A small contrastive audio-text model, trained from scratch: batches of 64.
Rows from block 5 of the text encoder of a small contrastive audio-text model, named by matrix and row number. Rows with one number belong to one neuron. Each number is 128 + 24 x the weight over its row's rms, rounded and kept within 0 to 255. All counts start at 0. Numbers have three digits each. After the name is the row's rms in percent of the matrix's.
After each neuron's rows are labels from the 100 texts, of 14976, where the neuron reaches its highest value: "tokens" is the input token at the peak. Only what is clearly more common there than usual is listed. The data: single notes of musical instruments (NSynth).
# fc1: MLP up (text_encoder.blocks.5.mlp.fc1.weight, 1024x256), inputs 208-255
# fc2: MLP down (text_encoder.blocks.5.mlp.fc2.weight, 256x1024, transposed), outputs 208-255

fc1.13 140:167105141133119106113158133116136142140139109146141127104133112154136139076110149094153104090140125103163125103131141145113128092152128143140099
fc2.13 176:159092137115150117131145147133156161114157138097113108073142136134125136106151130095141117139168161138129109123125137120134113058117139118154123
tokens: ","; "<end>"; "127"; "100"

fc1.447 083:148094162100109108166110128162085087157173123103122145108114160167116100125112092105102085166100090108146075140103124152149105136146093130106148
fc2.447 074:120097104113080117166111112134122113158106149123137161122114087131114108113160100134148122159104093136122107148110151125111097119157177155175145
tokens: ","

fc1.286 097:125148117114139160140119138145113154150123137124084115148152135147133162132163085095153070110107106150137119083105094163093137147113099093108088
fc2.286 086:145158136142132154110128101127146103125169096109146098156114125150103130113121082157090165106162127110140101139112119148162123157171157141130150
tokens: "c4"; "c7"; "1"

fc1.513 090:161106109152141099116117093110104110122117091173165112130120165113121162138144090121089090107098152151112115123113101156135149127144091100126087
fc2.513 084:125100161150101131111117084090177118119115142154123132098150106156143140149098141176107108106138114106176136145158110154118127109108087152098117
tokens: "7"; "0"

fc1.514 099:097137161092101142127101110096094100132139100119118105128135133129096157106112140105144129104151131142149121167093087164131089123090084156099104
fc2.514 081:103097129116115167143126139137127142132125130104151104146154125117145128124157138136134150138111113139140141112123133119115103130128112116134147
tokens: "<end>"; "a"; "b3"; "127"

fc1.477 086:131142133149090173108128151128132134158156154086135164112124096132084099130092128113119128129155146104158098124122100109127092117155090163151158
fc2.477 073:171105096096132151179125089116131135140100091137144150147125141092135127115128101118094109087156150165129131171140122086152141150147114108156131
tokens: "b2"

fc1.256 087:118103169094123105150152108116099129156153122136128096144179097122126126150129122120144090109117145110118126152141108136134126148123135114111152
fc2.256 075:137159103095109155163157137128161109083117096106085113087161095175126105151117140132139167147094105092109148096165158155172148110113158113135095
tokens: "c4"; "e4"; "e6"

fc1.84 080:159139101129117146169149087105095167093079124100137117133153097096083090125109100124102125122096121094138116126121111113166103129143088168115161
fc2.84 073:152084090144104133113153133143135125133111152090180157100112138099131105103113152102130161099148157100143116164119153105094151099109126121110168
tokens: "d2"; "bass"

fc1.711 099:121098130119097109137113152103121078111084141118117120097154143136128101147081134098116107113141146085127091136127150135133098114115131097157106
fc2.711 086:120162109150105126121115136131112110119161124155118089122169102174134160139138102112102134143116113147115106103185126137138124140130089145124130
tokens: "string"; "<end>"

fc1.436 089:139138121108083127128101121070137095128106095140149149093107185109141101113073105140116109114130155099140126105099109157095107134123122132159143
fc2.436 080:138076105158123143153119151097139130152164140111098129127130095095154108143112161133078131132162102118133160129099097119125151137136103169158125
tokens: "b4"; "velocity"; "bass"

fc1.475 093:113127122117113134116128145138105102110131106140182135148152119142137101104098152084112082147096133139125171155122156163117103103106117123079088
fc2.475 083:116167112164101105126135116118098150130125122099107169131130148170161084121133165156153120113099101156108157157132108110053121143116137149140124
tokens: "b2"; "c3"

fc1.6 087:115137128086107156145154152104138107120145127090174100146101091136151102162105089125097117150097137108140124119161119160166134138139149090127146
fc2.6 074:141165131121155141123162148104113153133109158151117155125145118181126103136142105108144140091130103163107099100107097148117163084099119156116108
tokens: "string"; "b2"; "b3"

fc1.423 096:096122129142156104140154151118124127111091143143106118088136142138140149142096149126132148149137144156120134113143093174109097157098103107116117
fc2.423 084:138143179113144110108150131127147146124096137159152132141155100131129110101139071107184096107122140134178118110132145152115093104131112150107107
tokens: "organ"; "a2"

fc1.614 126:142134166146149128110106120150141119116150097158125143114113154138149132115099092093130100093135132133119096101120151150144123118108113104085128
fc2.614 137:118121101147133120143116164102112130113147098120116117151150111171154133129181133091135149098148095125094108101131116116153155119166144097127122
tokens: "d"

fc1.677 084:114108150160123109114145097156136092146083163099148142098110085154092141147125089152115136139106145139144115102168132109135101098130102167115164
fc2.677 073:115148106107141156145117089147133129117134147108115136138166090160121151139115101153094110150096082169105163119132102084113140095174106089153150
tokens: "c4"; "f7"; "a7"

fc1.322 086:157130128123161149124138091113152124164121113166107131168159107128144127085101164123143113137100088138142170087158107111134129133136077137159147
fc2.322 078:112102172146132162115135101127163152134117169161119103106153109091137145167111141144107110138096102153140123126116105096115139085126088155089102
tokens: "c6"; "c7"

fc1.70 094:130085101123145110139099150096155128154120148115125095075127164147141110087096091163121125090153120117115166139142103096153110144151117149138101
fc2.70 085:157103129078088102159140117086125146151179128103128130121101138095152146124175153129114163135114142119115149125153087108151166125147175148159155
tokens: "velocity"; "b6"

fc1.654 086:146112094097142156148139154136134124137101111132108129107121164125116101141105160142134119112137098101138119090103097144143139110138102154108136
fc2.654 092:144154142104136120129101157135110150136121121126144131173121109097180144134110118115167146141095119124166134125155104125149146141159087146112092
tokens: "organ"

fc1.543 087:154089097114157106156147120109091151134120116113120141114093100086083138109129095134096123166112145165117169147122161116148094129126122095124149
fc2.543 083:139096131110101109170133159115129133151137110101131153147099132161169182174152137165136162127156101100116145118174083096153147103136111146111109
tokens: "e6"; "e7"

fc1.271 085:090095150127087139091127160164147158115136113154163129090089141151152075145154135109138110091158108130086116098112149156163094117111105106158139
fc2.271 077:147105135131127089166108171153088117091127121142137157107132108133108120138112088107167135146137134131121159135120105126115147129101125098112126
tokens: "b4"; "c5"; "b5"; "c7"

fc1.20 131:132157158162121131076093108113114136131077117160109170166132123110145137121125157149116094140130114105108130082112146175142144137129131105084109
fc2.20 135:127095117115094153162115124104108102151151155114132119104108101174087129093090095108141144097163133140160147109116102125130149089167151090165140
tokens: "c6"; "d"

fc1.232 092:107113103100085129123107103124153159164137103098139141116074149143147086124077142133129137091136098157132108123089124094129125097148130090127110
fc2.232 090:166139099144085122116124122139137110101165149144084134126141154120131092109158171168139163089152091112131127155137129088089165137164150108165167
tokens: ","; "75"; "100"; "127"

fc1.119 100:103089162132164170128106089163154126120112143145174148144132083105157157100139122078132107095118147178117143112161145146149111112104081132105102
fc2.119 099:105169136135116172135119074141126118109097159141132161143133145086113109133095103099153147116100114124147128090100141126170138108154086142112115
tokens: "mallet"

fc1.326 087:164117132129125136159126128102127126133140132157104133142137136150096091088113163158103088121154145140172111138098130109138139157163131114152110
fc2.326 071:095134141133158137128091087168107133155152103107147152105088134083093144141140130093120116097107152138115124133134108130109166138084124120141106
tokens: ","; "6"; "bass"

fc1.241 084:134102137109123121144101099159137132106132101093117102121089174090123159128150121153132148134147092162131170143163088107147127103141110129102126
fc2.241 072:131150098136078124120172163125082130140132144150159151134150175150182097107169115131113185129157142106167182140112096105110134127110148132115157
tokens: "b2"; "c3"

fc1.224 094:132116147139119123089150107091096096142105119119141090143131159102142159140083127136093072168124090153102119080143120108100135149173148130124119
fc2.224 084:136118143134116151157122135104180124101158145135146124104164116120120136135125137118087129135154116117117152106181121156139153152156101134115140
tokens: "7"; "a7"; "e7"

fc1.354 105:145094170107136165120160139132094134117160135105168143104149117116145130130113100123163126103092120129109163084111125127171151096166090152114109
fc2.354 094:118148121110152158147167104096114124134164166123130128113152132161078135083098102154142118097129136126162114121166132117147126142147138121141149
tokens: "velocity"; "<end>"; "25"

fc1.172 085:146156107132161153133162109144103083154133130113135097143103171141158147140140085117121152106134121147122173123126144136134156102151145087131112
fc2.172 076:124136154127114150099157156156116123119110148155153129137148147156122133142165121151093154089123094119158119136117102113148150110111158092100157
tokens: "acoustic"

fc1.625 089:133136125141120089088151145100112092165151150106156117176142121128163120148123095138135122116118114132097104107152161120156136127149130106101100
fc2.625 082:118133096128145111125151112147111113088121144146109162148115114155078084098146138097119172151123132115148135104134174095107171131177096092115117
tokens: "d7"; "f7"; "e7"

fc1.153 107:163159135111150113097136150132101127108133149175162100172110159112105118119134138079134093088129131159122167103138147164158117130081079147135138
fc2.153 092:122119124099119105103101118155142157138135101158094158093108187110116121103157134139143121116109152116125148158137097099151180112149149134106164
tokens: "e6"; "e5"; "d"

fc1.492 082:167133109100099153164154144154123124136161141092115109125143149117117114155116150143113130105123136101121137151161111111157118086121125103097114
fc2.492 070:141117147154091093169147087106156102088154086164149114115088173114128101130131138157126097143085110124113119152159121137115142135160111112144145
tokens: "c"; "d3"

fc1.392 082:116103143084150154148097088121167125099122098103114133109131136127104091129091162122164117159137116166142103105168110098156094105153135130129159
fc2.392 075:137169101101136151142089091128144105146129159120144097135145135161115115098107118107125144126157122166128138080132149152122109168143116136153126
tokens: "f3"; "e3"

fc1.240 082:165126120096125099132091141145088143136157150141093115149135121094143122091143142161128112137104141169093126120091133151107119141169078097099119
fc2.240 071:125095092093125096138138131156164122078173157133126138158095115112142156135103147169092148142102128156128150111121126166112120152103176123155133
tokens: "d2"; "4"; "d4"; "e2"

fc1.465 114:138135136085126168125124118099103134120114086142137161129125120141077140138119102162130129118132155111156164108132133163127076126168112122131122
fc2.465 115:179074150115139147155125092169137162116128159127103110097151139094132119087095147166121175099171151142132117119123111098168077070095145100083155
tokens: "d2"; "bass"

fc1.109 090:152126143133145141122121123148074139105144146148187129146139133165127128110148141137150120112115089149144095127144108143140086156135153110129109
fc2.109 082:105163088087116149147133121141112162121166153102134125124161102111158090142167163150117114149148129084159125123122149138124110106131156124096117
tokens: "<end>"; "d4"

fc1.205 113:153095143138149136095148106127109113113145112125131131102110138103149151108094096099130135102096130144101123098113150116149112124141133105102108
fc2.205 122:119123133167151127149103166140100139125119105131092131146141153147138136089165089098118117102118092124111120081089109133118125114152140100127139
tokens: "d"

fc1.607 088:098138119157130157149078086089112143160141115125117105157101149130129158161083111116170155089130174156154137097131162136163122096150114138102105
fc2.607 087:136087096157115123106148143098098150120161156107093143133135101177154127150157111083119170145135122123143097106118144109126112119135111087165135
tokens: "d"

fc1.408 088:125097130130122104104108111123131121148158128159155147129101125078111121139118148147173157097125106099119179110093151171132096120161154116126124
fc2.408 083:097117100128103133127110160106077157131109161120140173122096149131120110146089118165108175148116108140114142137076088138065110154114129129144163
tokens: "<end>"; "25"

fc1.290 139:116096073113151156094139112131136142123116159150110133151114151115099100120138139155145114124134167147153112171105111159130126143147075147081123
fc2.290 167:126149115125149139108143148169124120161097170137145133162147127147135102160134085126174108144092126150154109155132156140160176154140077165112103
tokens: "organ"

fc1.472 094:131097125151123109142163121119122144125146088177169148124120155094114153096116143095103105084088156138161150102154114155111138154110134175106108
fc2.472 084:142138099146104122102144106166079125176090161134124130167128165097107134172092134130147136093107164109129134138106112145134131119133111116119153
tokens: ","

fc1.259 129:165093086102133117110134144148116145152093129152116104119099159128101106144095104149152135108100124137137142147106123163105159120125120136135120
fc2.259 148:122149126130145135114110142165145109159113161150125129141120124154170136145118084115182119133093140175169110156146136160156171141132102169096106
tokens: "organ"

fc1.671 144:105134121149154130132094131098141140145102090134143124140130142134096111146112140123135077140113091103159106131128117175141145138105090126141097
fc2.671 182:118125125140141121148108169101130131115132113110144118129139101166095113148159111141132104177097103109164088134140118140136136155101082150150129
tokens: "reed"; "vocal"

fc1.140 094:156150137106108102149107096093099129119134148107167098121147160112118135111084115084103150137114116115118099106113124158150137096159079089146149
fc2.140 085:108107141117127115108099116153101123135145163115128147162140109108156095160162144173116121167125095133176078133119165107105098144180099133149091
tokens: "b3"; "b2"; "a2"

fc1.203 086:105130107165113116094140166095101166137148106092098141132079159161160113118103112099103095113160081169123168147142134168119117097105155108095154
fc2.203 074:152120145090127128134155134129097133170155124155141126115104093119100113113111107119174095137104093152138130126129129115150110111109164156092150
tokens: "b6"; "a"; "f6"

fc1.437 119:167109093072132142075124140148101117142099152107124121125128130115139092114099140105141086111114127158123111137120150163146134153110091102130083
fc2.437 130:118152136110160129096147122163144129152077151148135109147152150145169142123129094110168112127097113188144104107152174115139151172169085160090089
tokens: "organ"

fc1.220 154:157103123157111094114137109137105147114136130139137126177092137137115124122091108095149089122094159098151160083136115174166150145121123154128125
fc2.220 201:144151111100107149111113134138102134162086131129167102128126158099135173155087112124122135114121150139120154163116096105129113123096080170113129
tokens: ","

fc1.34 092:147118169127138142134091147116088124106135158123143090153105112107128123128129120078165087159104133144166154101149135172148084087117103097136157
fc2.34 082:163155106075124128108125144100112125132151133110117165134138117139145111178149095151103126129120117176135138116177088156152126147178112100096142
tokens: "e6"; "e4"

fc1.613 088:115107143136115092136114140111133139134129129119158098102146140134133122121127114123116120134109093113127144089162145145155111095093073115137121
fc2.613 082:104107119133115115176145096137110141108115114106104153131105105151168179170130119169128133157111122123154105155113081149109136150157105128168125
tokens: "7"; "b5"; "e7"; "g7"

fc1.130 089:172108120126132122136151123103128116106097137084123102106085102160106163110093105153094149128153101092141148150120125111126094131116098173110094
fc2.130 081:120116159090123099138136146158122148144145141113170143123153124115132147159101147095145156149144121101106127150128109128090150088118072107151111
tokens: "string"

fc1.268 109:150132148169087148103093103088151150159081094112107184162109132137092144132137149165088130123136150157160127098144112129102101123116098135142090
fc2.268 114:121102157133102120149111133084087146151110150122107097097110158143141146105116135137110123104132120163134139157097123049092103073086155112144158
tokens: "c6"; "c7"; "c5"; "b6"

fc1.730 089:152145152123160178101092133140140127124112095115119137166112140135115141151107102106162092162139147132162140170113095136116125116138119164094141
fc2.730 080:153126160129171088140148108164150140159127164130162096138113139102104130168155130145137096093084123126170084140142129084142107133158087110097082
tokens: "a2"; "2"; "a1"

fc1.163 140:154114077104141119120137103157109125149134152129108139139144125143144077097123151126169104117124134118141128130123121135160132105132096114109095
fc2.163 154:120121138113159110110153149144117129150127187131152118168148126151149093144149102128184109114117130166142118144136167142134172158143096167128098
tokens: "organ"

fc1.364 087:136158143147111148143157151146091123160097145108144110128087103139109141102108145164117104101091117114132132122125127132133109083126097157156157
fc2.364 072:153133131160157151120084140096157138090135159147174135115103153093093140115094133158119145146171148151104113140138096139100149144169134097160143
tokens: "b4"; "f7"

fc1.585 087:089127172122131161152101154136138159129087113122148080150115152106154105156118135124116141167095095105084090117162096110129171139140134131104093
fc2.585 087:115127160144159112105137137093137122154154092152157117148147126176154169134094141140134117153146131082153153153119105091112134172150133129114139
tokens: "c6"

fc1.556 121:147133143108136139088105129125115110141122128146119167099109075147142119109144124123113097148146131159121112118136159168159097101138131163127091
fc2.556 132:143116148156135135090116124103162094117097113147116113127119098163126146109112135148093129113146128168109097132111127068091107131109118137141126
tokens: "b6"; "<end>"; "b5"

fc1.325 116:091127101142128164111142144181138086180116143142137139095113158114090156138119103162159135153107116163154147130098106136129125147120083112136149
fc2.325 135:127108115117103093143085168151145149086144112115118161122150110125116133154112113153081179108124115138107133122144094098143166135148139114142134
tokens: "<end>"; "a"

fc1.520 096:162111097122176114096131127137149128137162105095124088133105094155095128151102138120164138132131107098108171125142118142118101125126116115137105
fc2.520 092:083124086101108137151105139104153118098141116115130126131110127113112110121180110146126144125158102105129120149114124131127116092136150094129112
tokens: "<end>"; "b7"; "b3"; "a3"

fc1.35 085:165120095115142099122119156153127105126156138148157105144078089102127160143090143136164092152132103171107091101102160129132084115137117144159149
fc2.35 076:139151137089092129141158143158167149106098098114101109107123096132125101157121154138086117111135139151091089148140149070134166129120149147172169
tokens: "f6"; "d7"; "c8"; "50"

fc1.478 084:108101140138133141133134119132123104100155157129099170106084125106134095151077112107088096109143087160101107164158099133107119116149166159153147
fc2.478 074:157146156163120100140126140140123142110101099128139098151111141124142115087152145107147166131083126163145149109112148152144142129169128118148090
tokens: "c"

fc1.544 088:105092184135099098081124121129101110124123086104140113129139161131099156107139141119163091147127141129124098129141096160119132139164113141150105
fc2.544 077:131157126140151130155127159104106169091140132142156104108161085112127120113100129127104120132092138086147166091128116115126122133128160088100153
tokens: "b4"; "f4"; "b5"; "c7"

fc1.366 106:121101124120129130096145099113114156138131136184116107177092156127126150106104100121143125100126159145116144126161149122141144094083084131108109
fc2.366 115:166164108117093128138125146164081167141139132140123108124109153072129120129128127129138119114099153140128193140110103098089134166097097139127140
tokens: ","; "<end>"

fc1.285 083:149092119150130098131132080145151148121132142150132139123133147108129152151117106161096128149131130136098136088159091157127090104141127157151165
fc2.285 086:110108130120100166142123136114160153161150118152095110145095143118094110124136157135112137114124103117159168137138167122083181087123133097139115
tokens: "b6"; "6"

fc1.716 084:167102154085160166123146119107153112144165151165110131167135163095120112126099135150161156132163131100141113125111134115112136125160136141096095
fc2.716 073:117169109124093146135106114087099091144156113137108127094161116169161157124152148124088133113163098132151101085151087118105133116127138154143152
tokens: "d7"; "7"

fc1.39 089:151102145143113128131140154094092086160121091142149127097145133097088131132144076165109122134084089152143154146091145123138147106126121143091099
fc2.39 088:147105089115150135146116156137169108105158118165128136109129139115135136162151153105158124109159151102108122142117133090159155112152156158127168
tokens: "b2"; "velocity"; "c6"; "c3"

fc1.450 087:094146114158091102125135138104090110153105128175155132154119150081112097129122172100099123132131130101151114152125100141112164138149153146074096
fc2.450 076:160126125092155104156160112163138142106082113123099124102135125089172111134088137158118142099154159146135143170127113112119107099134107133092125
tokens: "b4"

fc1.62 097:155123163160169129132099128118127162170134135118136107137132164126100090084141099157145106151096119090124113168131129168129127096106092135150094
fc2.62 082:148104136105086133107127124083123112112151107161096151100129119136166150152111101151152154117122145152173140083149143135106122145190123121128121
tokens: "b4"; "c6"; "c7"; "b5"

fc1.219 088:111127139151148146154155120141123146149146154166153150111130108127103158080126143102150162119107152149111118093096097151104081082146118085131089
fc2.219 083:140106136139118114147092104158099127121136103148074100136134122133142155135137114085117139139112169109116153095106129108139172176162142093124161
tokens: "d"

fc1.303 088:110155109126163167095119160118163102149162134147148132101123166097109121160133083121165151115083141132158171152110117130113099138110123147128089
fc2.303 080:108109116157135107122105133155124145084155131159143106143115127109158171162112107160144160152124160130114133172116116092073112155166116099133108
tokens: "b2"

fc1.295 087:111140132124106148156133142121090147096095134103143096115150097088164149083147110109172114155142093117150179152143167092168117107168125143124158
fc2.295 078:159115144127130168129111099168138124133113166158150118119122098104089155103147169126150098125146112132133097124116135084136118121083103124146138
tokens: "a2"; "<end>"; "25"; "a4"

fc1.233 083:142108101151175150137164150157148147103137111125114121089095145133111114121165091146097088160103118100121125124103122115103089125156085128103087
fc2.233 075:080103114161117104145093159145097100166122145124144090132117114115110134088091141154114109160153147154163107137145147113127150096089141123097101
tokens: "7"; "<end>"; "a7"; "50"

fc1.681 086:134118158102147091089160127123108126151119109094127130116104116150107136092087156138131141157119141135164131125128152157094151112170122138144129
fc2.681 074:088143114160145123121115148161138124106129153121103136155119142180109117129111112160095136106118138143171147118111137131139111144092122166124106
tokens: "a3"; "a6"; "a2"

fc1.397 152:127120152144142125127087146060147131131086091161148115161109160120131122131110115141160048141139120110129108136162131155114154141114119151151109
fc2.397 197:115120110120132136136150163093122125094158117110141110123147130164110138144139134117153084163109085086157099139124127161130136149099127131137143
tokens: "reed"

fc1.319 086:093148156095144116137158086092093155120109146124146128166118102152106161174103114152088090138126145158171164119119127116106081094132118141148149
fc2.319 072:141121137098112121107117145095124141169150104138090137164163141141154147107123142116105149161147152166142095100139110129132131130099104151147103
tokens: "c4"; "d4"

fc1.697 090:081103114125114146138096139135099088133118118120168125117096118129130124132130097131167118147152110143116163155154098100086144153129096118103095
fc2.697 086:123092162127154142118139119140112129118155123151094090157133122150104175100159127106086112130138114143152173104140143111165128143123151080142127
tokens: "f3"; "brass"

fc1.40 080:160155127127132129163107158143134089122105133113118101171098156079101112111134147163152105138137159150103143137147107121122132113151106107145075
fc2.40 074:130132149146152106171102119104150112102167140153152125124149140129113108122095144093102154114123156074156126111131132127144135144089165140137154
tokens: "7"; "d6"

fc1.483 085:149136156111165148128134135133099136123090095175101117109090123121108145126084131151095163095137099106082141106085096109116136096150120116105137
fc2.483 074:173125131105097098101085131113145112085149133159086118102119104149131089101144131156128099153144115122098146100090095130141096098159114150161133
tokens: "1"; "2"

fc1.345 093:159123169117108179112153094136078156151099100132094160140150144142110123122106107140090135115109088153109155142150157117126121148095129104104112
fc2.345 080:115106085150070152118131145103157098107105154134116121080134164152148096120131121150121116134132118121145093156090087093096123143163133115133110
tokens: "1"; "b0"; "f1"; "e1"

fc1.756 094:114151170102148156121139170107114097147103152110098150095117138127097154131092097150142095078142121161158133121112118153139085094149125105111140
fc2.756 089:136106112140097125096099128146140111158105088137108109117123101167134093151204100168157138163117108113132104130113122134133166117131186106092145
tokens: "c4"; "b3"

fc1.155 094:165159147108108170151136089118091128108138152136167146102163138141107094104112103159162101160119129133150108133114118118161116162144110159107139
fc2.155 085:162142092137145123126128103083132105137155159093139091125153106136118155111166159148072122125154120156145120087139138127162119156107133126093138
tokens: "d2"; "bass"

fc1.362 082:096139109120110107103141133126120117126114124105142140146092115093113131095092090132104092148124166166161091111092109121146151130105096136116155
fc2.362 076:138155081077142116126157121132090122085188135113135133092146132149087163134118150151155160089161101112163132145171105119146097120116115148159110
tokens: "f6"

fc1.597 118:176102160146114111104154137108123157145119101174142100141143114128141099125150164116108098113128131103131136093161130132122115124129113128147135
fc2.597 127:116113172171109127154166111114106111144116131148186086130153109144139149164115133132103107122124117104116092140132127134133113115107095179136129
tokens: "reed"; "c6"; "b5"

fc1.679 105:103098135152102142113123087092152107155169104094136107147100122139096094141097112147114158114142137105160166102133127140139156137145151126098135
fc2.679 103:121159106105123149171122119124111149094147127112128123110129136173123133099177136091107117142137089149131154123144131144116125106168115067164110
tokens: "a3"; "b5"; "3"

fc1.238 082:128128155106114161159126154111104162096119095110094159161093155137146103158154131155108150114106147115093153118100151137179109108114131120139157
fc2.238 075:100156163148094124089112084139087092110089116119133121148138139157142136127109173110140165147111175107096156120154102113136150101156113122149161
tokens: "d2"

fc1.394 084:107101162143160096104114114096127137130115154155139150105125123162120133094111090126119090134155145138112096150150119112118147139109137122150082
fc2.394 072:100099155124113148137127111077130156105162113083164105127109120139119118154148161121114137170140131109139120147107164117121179134101088112129126
tokens: "brass"

fc1.659 124:149093121129109132075095139124174087178084150158109132111084097144125157115141130143156079104137150160148110119148135130154133121097146159130102
fc2.659 133:132103179171146166100118109125131100145061122140102143128147140153130144113132136126115128105139130168105108141101166075083092140117099125127119
tokens: "c6"; "b6"; "c1"; "c7"

fc1.346 102:111104136133154118141117153134128119134146095105162112086094160120115168153130104147127132144089131135115108123165150121133143098141110158105143
fc2.346 103:127150136146113141127083126132147099128170088119117105123123137154126165148175120111107160156149144131165131113154138159101101108171108134131130
tokens: "b3"

fc1.767 117:129113164142141129072114106088139142162063106140113103119123122107109142109113132115156053184153116108115117083119129165105129126131101116139115
fc2.767 128:111119108115154143174157124100126145107138110107169114137170115143097129122141119098130079152112119096157093115106138125140134140097129125112132
tokens: "brass"

fc1.339 111:122124130096132143089135111108088146109122133104160150130131129091129105134085143135134102145102127136154116162110102166127147130106076154101096
fc2.339 121:118124126124132120131125167131112130178094161130127148157152110120165113132120107152201115117122115158125127155138134127170149149177112149124075
tokens: "organ"

fc1.618 105:148099114162160135135111153117095108119134135123167167100109138137127124145107099106103057132115111174152090134159164138132116131136111105099092
fc2.618 108:100185117110109160149097083156129109126116131119147150156152143064116110121105148153119131121093113157128153121145133178134107168142073135097108
tokens: "mallet"

fc1.31 086:138116158098103128157152139068087093152116117161103101109132090146147132102108143088114119135161089122155108112167104118153130152089077144128131
fc2.31 089:158121156142121092172151140125093110094156106081126125131143136170138125117135132107121081146118116108114098135105119162200072161119088118143117
tokens: "string"; "e4"; "c7"

fc1.162 102:107079146137113104148142114126155135169098111170122128149136123132126127103086080077154060112113149156122090118158145169153111091136113117134067
fc2.162 094:099157096161122128124118127119108106112099139125145160123162146089115130136117129151134129127124120160116187117110130123121149161136121146141123
tokens: "mallet"

fc1.405 087:114138147115143130108101151098118088108122092119146144155160150121167109128096112158097140128150133161098147078127115163161163154140144133163113
fc2.405 078:107080134153149138145126153128101143115123150101106159135116163162116107154111092114111139151133110147118144127126106155079143152116166111113161
tokens: "c6"; "c"

fc1.695 093:093107099148173136104141100111116126156084092122153152105114091147078131115114096116140083151106086141172095160164105160095077084149160092108134
fc2.695 080:123164087096152142107136103168132102147176103083111097110152149139119152137111108130147103106115108116145139106128147160123132127136123112131156
tokens: "c"; "d6"; "c7"; "127"