Weights of a small contrastive audio-text model: encoder activation relu, text encoder width 256.
Rows from block 5 of the text encoder of a small contrastive audio-text model, named by matrix and row number. Rows with one number belong to one neuron. Each number is 500 + 25 x the weight over its row's rms, rounded and kept within 0 to 999. All counts start at 0. Numbers have three digits each.
After each neuron's rows are labels from the 100 texts, of 14976, where the neuron reaches its highest value: "fires on" is the input token at the peak. Only what is clearly more common there than usual is listed. The data: single notes of musical instruments (NSynth). In brackets: how many of the 100.
# fc1: MLP up (text_encoder.blocks.5.mlp.fc1.weight, 1024x256), inputs 104-155
# fc2: MLP down (text_encoder.blocks.5.mlp.fc2.weight, 256x1024, transposed), outputs 104-155

fc1.409:471484485544533517507485477515542530530536524511476468490528474534519501523516494457480512441512482519524502487520557514504513496500476480497469518511486510
fc2.409:458479489504488494484488529527509466493473493464540509506485543530507549485459477480511518575485506483471498494503483484479503486513512505510454481525513521
fires on: "c5" (45); "c7" (23); "a5" (10); "b4" (10)

fc1.722:497496503511524523465529467539455518473514517544520524484518538512476464496521471528524504522495544530529459483502480528531538484489506476484520484547489490
fc2.722:510521480501517510469482477519510509457455479543475493496517483500478447517493491480467484541496500503496453531530451459513486513522536505495521535521486522
fires on: "mallet" (100)

fc1.247:527468496493469499475458471494533495483533490524466483469545530509504480520487472495515464478471541523486509497522500479524450527532498481547498490507508470
fc2.247:509527513532491517548503498536511515462469501521474473504517512499508457526517536493544505524503522529472489480496531472515517508549509475552481524543483501
fires on: "mallet" (100)

fc1.474:523548511493530470501469501463520471512502464496484479524544467525479511491484487455478479453529486517513508509482532514464487507511485503482523449542485530
fc2.474:490523495504527520516449469508512524499483465509520504483501492507534497511496501468500473475488510476552537552458496457554527509499470517540526487456469450
fires on: "brass" (100)

fc1.34:531454450468484486530512513448475514483478469473468490501514505512495485540541472517519486451516531478480494484472519467526542528512514533472537509540537469
fc2.34:471490533503532482511519539543513497488462503474491483525516450501512537493484522480497539486493524484463438464525524503480513503484503489486500501457465493
fires on: "e6" (89); "e4" (11)

fc1.543:524482470525479519472491495517503521468506474506531476482503501519503537529531523457523456477522486524507515519499497510496551471491497549514554518497507524
fc2.543:503548529467509526477478541520520509537492460502514467487493522529460492477519499450529483468521521538492518541465456538459523505529517524529482462473508486
fires on: "e6" (91); "e7" (9)

fc1.37:536506500489459525507497507538529506486512504537517531511512493515499521479522472488509449477500550546513482500532524485533486481501484511476496531535512519
fc2.37:514506469469484516510517491491501480506509522521439481532517508488512482501478485507513498488460543535492485494544499505500454491528504533564451500503513526
fires on: "mallet" (100)

fc1.193:491507504535513533503515469513519513527528518487524517501501497510474499523477479458514501477498502502545507505457521511484456509463511530467540503544514505
fc2.193:463530494479502507505489473534537527520506447507488469470450491503521540486456455469499463499488504510505513549493514450543495474464491485510509468505483477
fires on: "brass" (82); "c6" (18)

fc1.741:484519539473543493462489484519480535510524481478479462484489513527498477514524472466519475513439490504472479515485486526492535533512516492517477527486479535
fc2.741:503520537470541469525501531516510533477510513489493454528524525495531487545521518557512464538476509541470474460455469492497539498490502489517475478464482461
fires on: "c5" (58); "g5" (42)

fc1.209:530507498508500514450528529482482534495514495498521474523535460519469526562542535519481457500456532533474491499534503498467510468487493538527516521490512458
fc2.209:469486514510479505513530454509488469531475465507486480457491479468489503466544479461520480520534481491468484515510480516510481516551495549563502484476471529
fires on: "e6" (91); "e7" (9)

fc1.553:494515526549514478467468529515447481501483535541478522471469544529493499461496522516516530468504474496448513483552459506458464480530473495494506490504518489
fc2.553:509490491511476475505536525517502527534492552528463491531465508498537474464470530495534520500474510510497490503495511504514523491549525487523495520504540497
fires on: "mallet" (100)

fc1.484:525508463501530505513449476506492482534503513488521488518458498543505524544497536507477474514441487533462466531456503518532521502498550519516532486496544491
fc2.484:488517540513498491530487494522512516510452504522499526486490482506478505519518509475528555490492506513502476512481510477505518495480521545528505474504508528
fires on: "e6" (73); "e7" (14); "d6" (11)

fc1.236:500481522521519524457503525521517505535471465474469482496488524538543517486490504516479501434477535483498541517483519516531496499520530476539537529557479497
fc2.236:479478521489514507432517507505521500510512485518510483521484500527479518488485517485506471495509489472546502526545534467481500451498449536499467531483488506
fires on: "c5" (59)

fc1.277:469510503490544527500527458474484476473515507495492473484506477458465529475501531483502474491512496501501480520503541502537466459491481477517546468541502522
fc2.277:473476524532525476482499445478459507478478497510514493501524481542484523538524526460487475457508521464477465484516512524512540482532498528547507514453510471
fires on: "brass" (100)

fc1.153:480499448486452538448530501523487508527482505526474519532506519482502494569491495527463504435441507480465502461500483474533502483540470476534531504517488488
fc2.153:497518535518494487486484511532516496507495502539496491491514479482501513476525528508544550496466537511451460492470467524511497502504494506519508507522467534
fires on: "e6" (36); "e5" (35); "d" (28)

fc1.336:497508447515475480482532506470513504546521487495481519521512476517475526552549519522489483460503535502507513457484509493527492494530501519493501474535491460
fc2.336:526499513494484486523457479528469484505459491542477478495520463471518514528463495512541503486491515478476432487500533562527503495548520532538485461472461495
fires on: "e6" (33); "<end>" (31); "25" (15)

fc1.380:519474485491468511472494473492493485484487523508532519481494497523480528529514451534487491468453520536471499517507492498487502521546509521541536514537539446
fc2.380:487494517483477488524521486528482493474472509513472516510504490482491460509505520469546469531484529522469458482546496505515516521550453511560494514488494502
fires on: "mallet" (100)

fc1.278:494466499542543452502499556517519491486545509531486517497474471535532525509528473520502525473512498520481517483529526463524504520512492499521512479546499458
fc2.278:536497463473498445502523476533497528486468482516520495464479510482494469493516506511473488506455453480497517511489530507505491521502515506525530472476455475
fires on: "c5" (88); "c2" (12)

fc1.460:505506504491494470488499479500528541554537496479519481496564501520519521469521533474458496456466511519516521522496499516466522522532491520476499441552498497
fc2.460:515537531471492462505468505514483531514492439517532506476481500496485529505482496465489472463503486491511561533469528487538539522519493510554517477485477485
fires on: "brass" (100)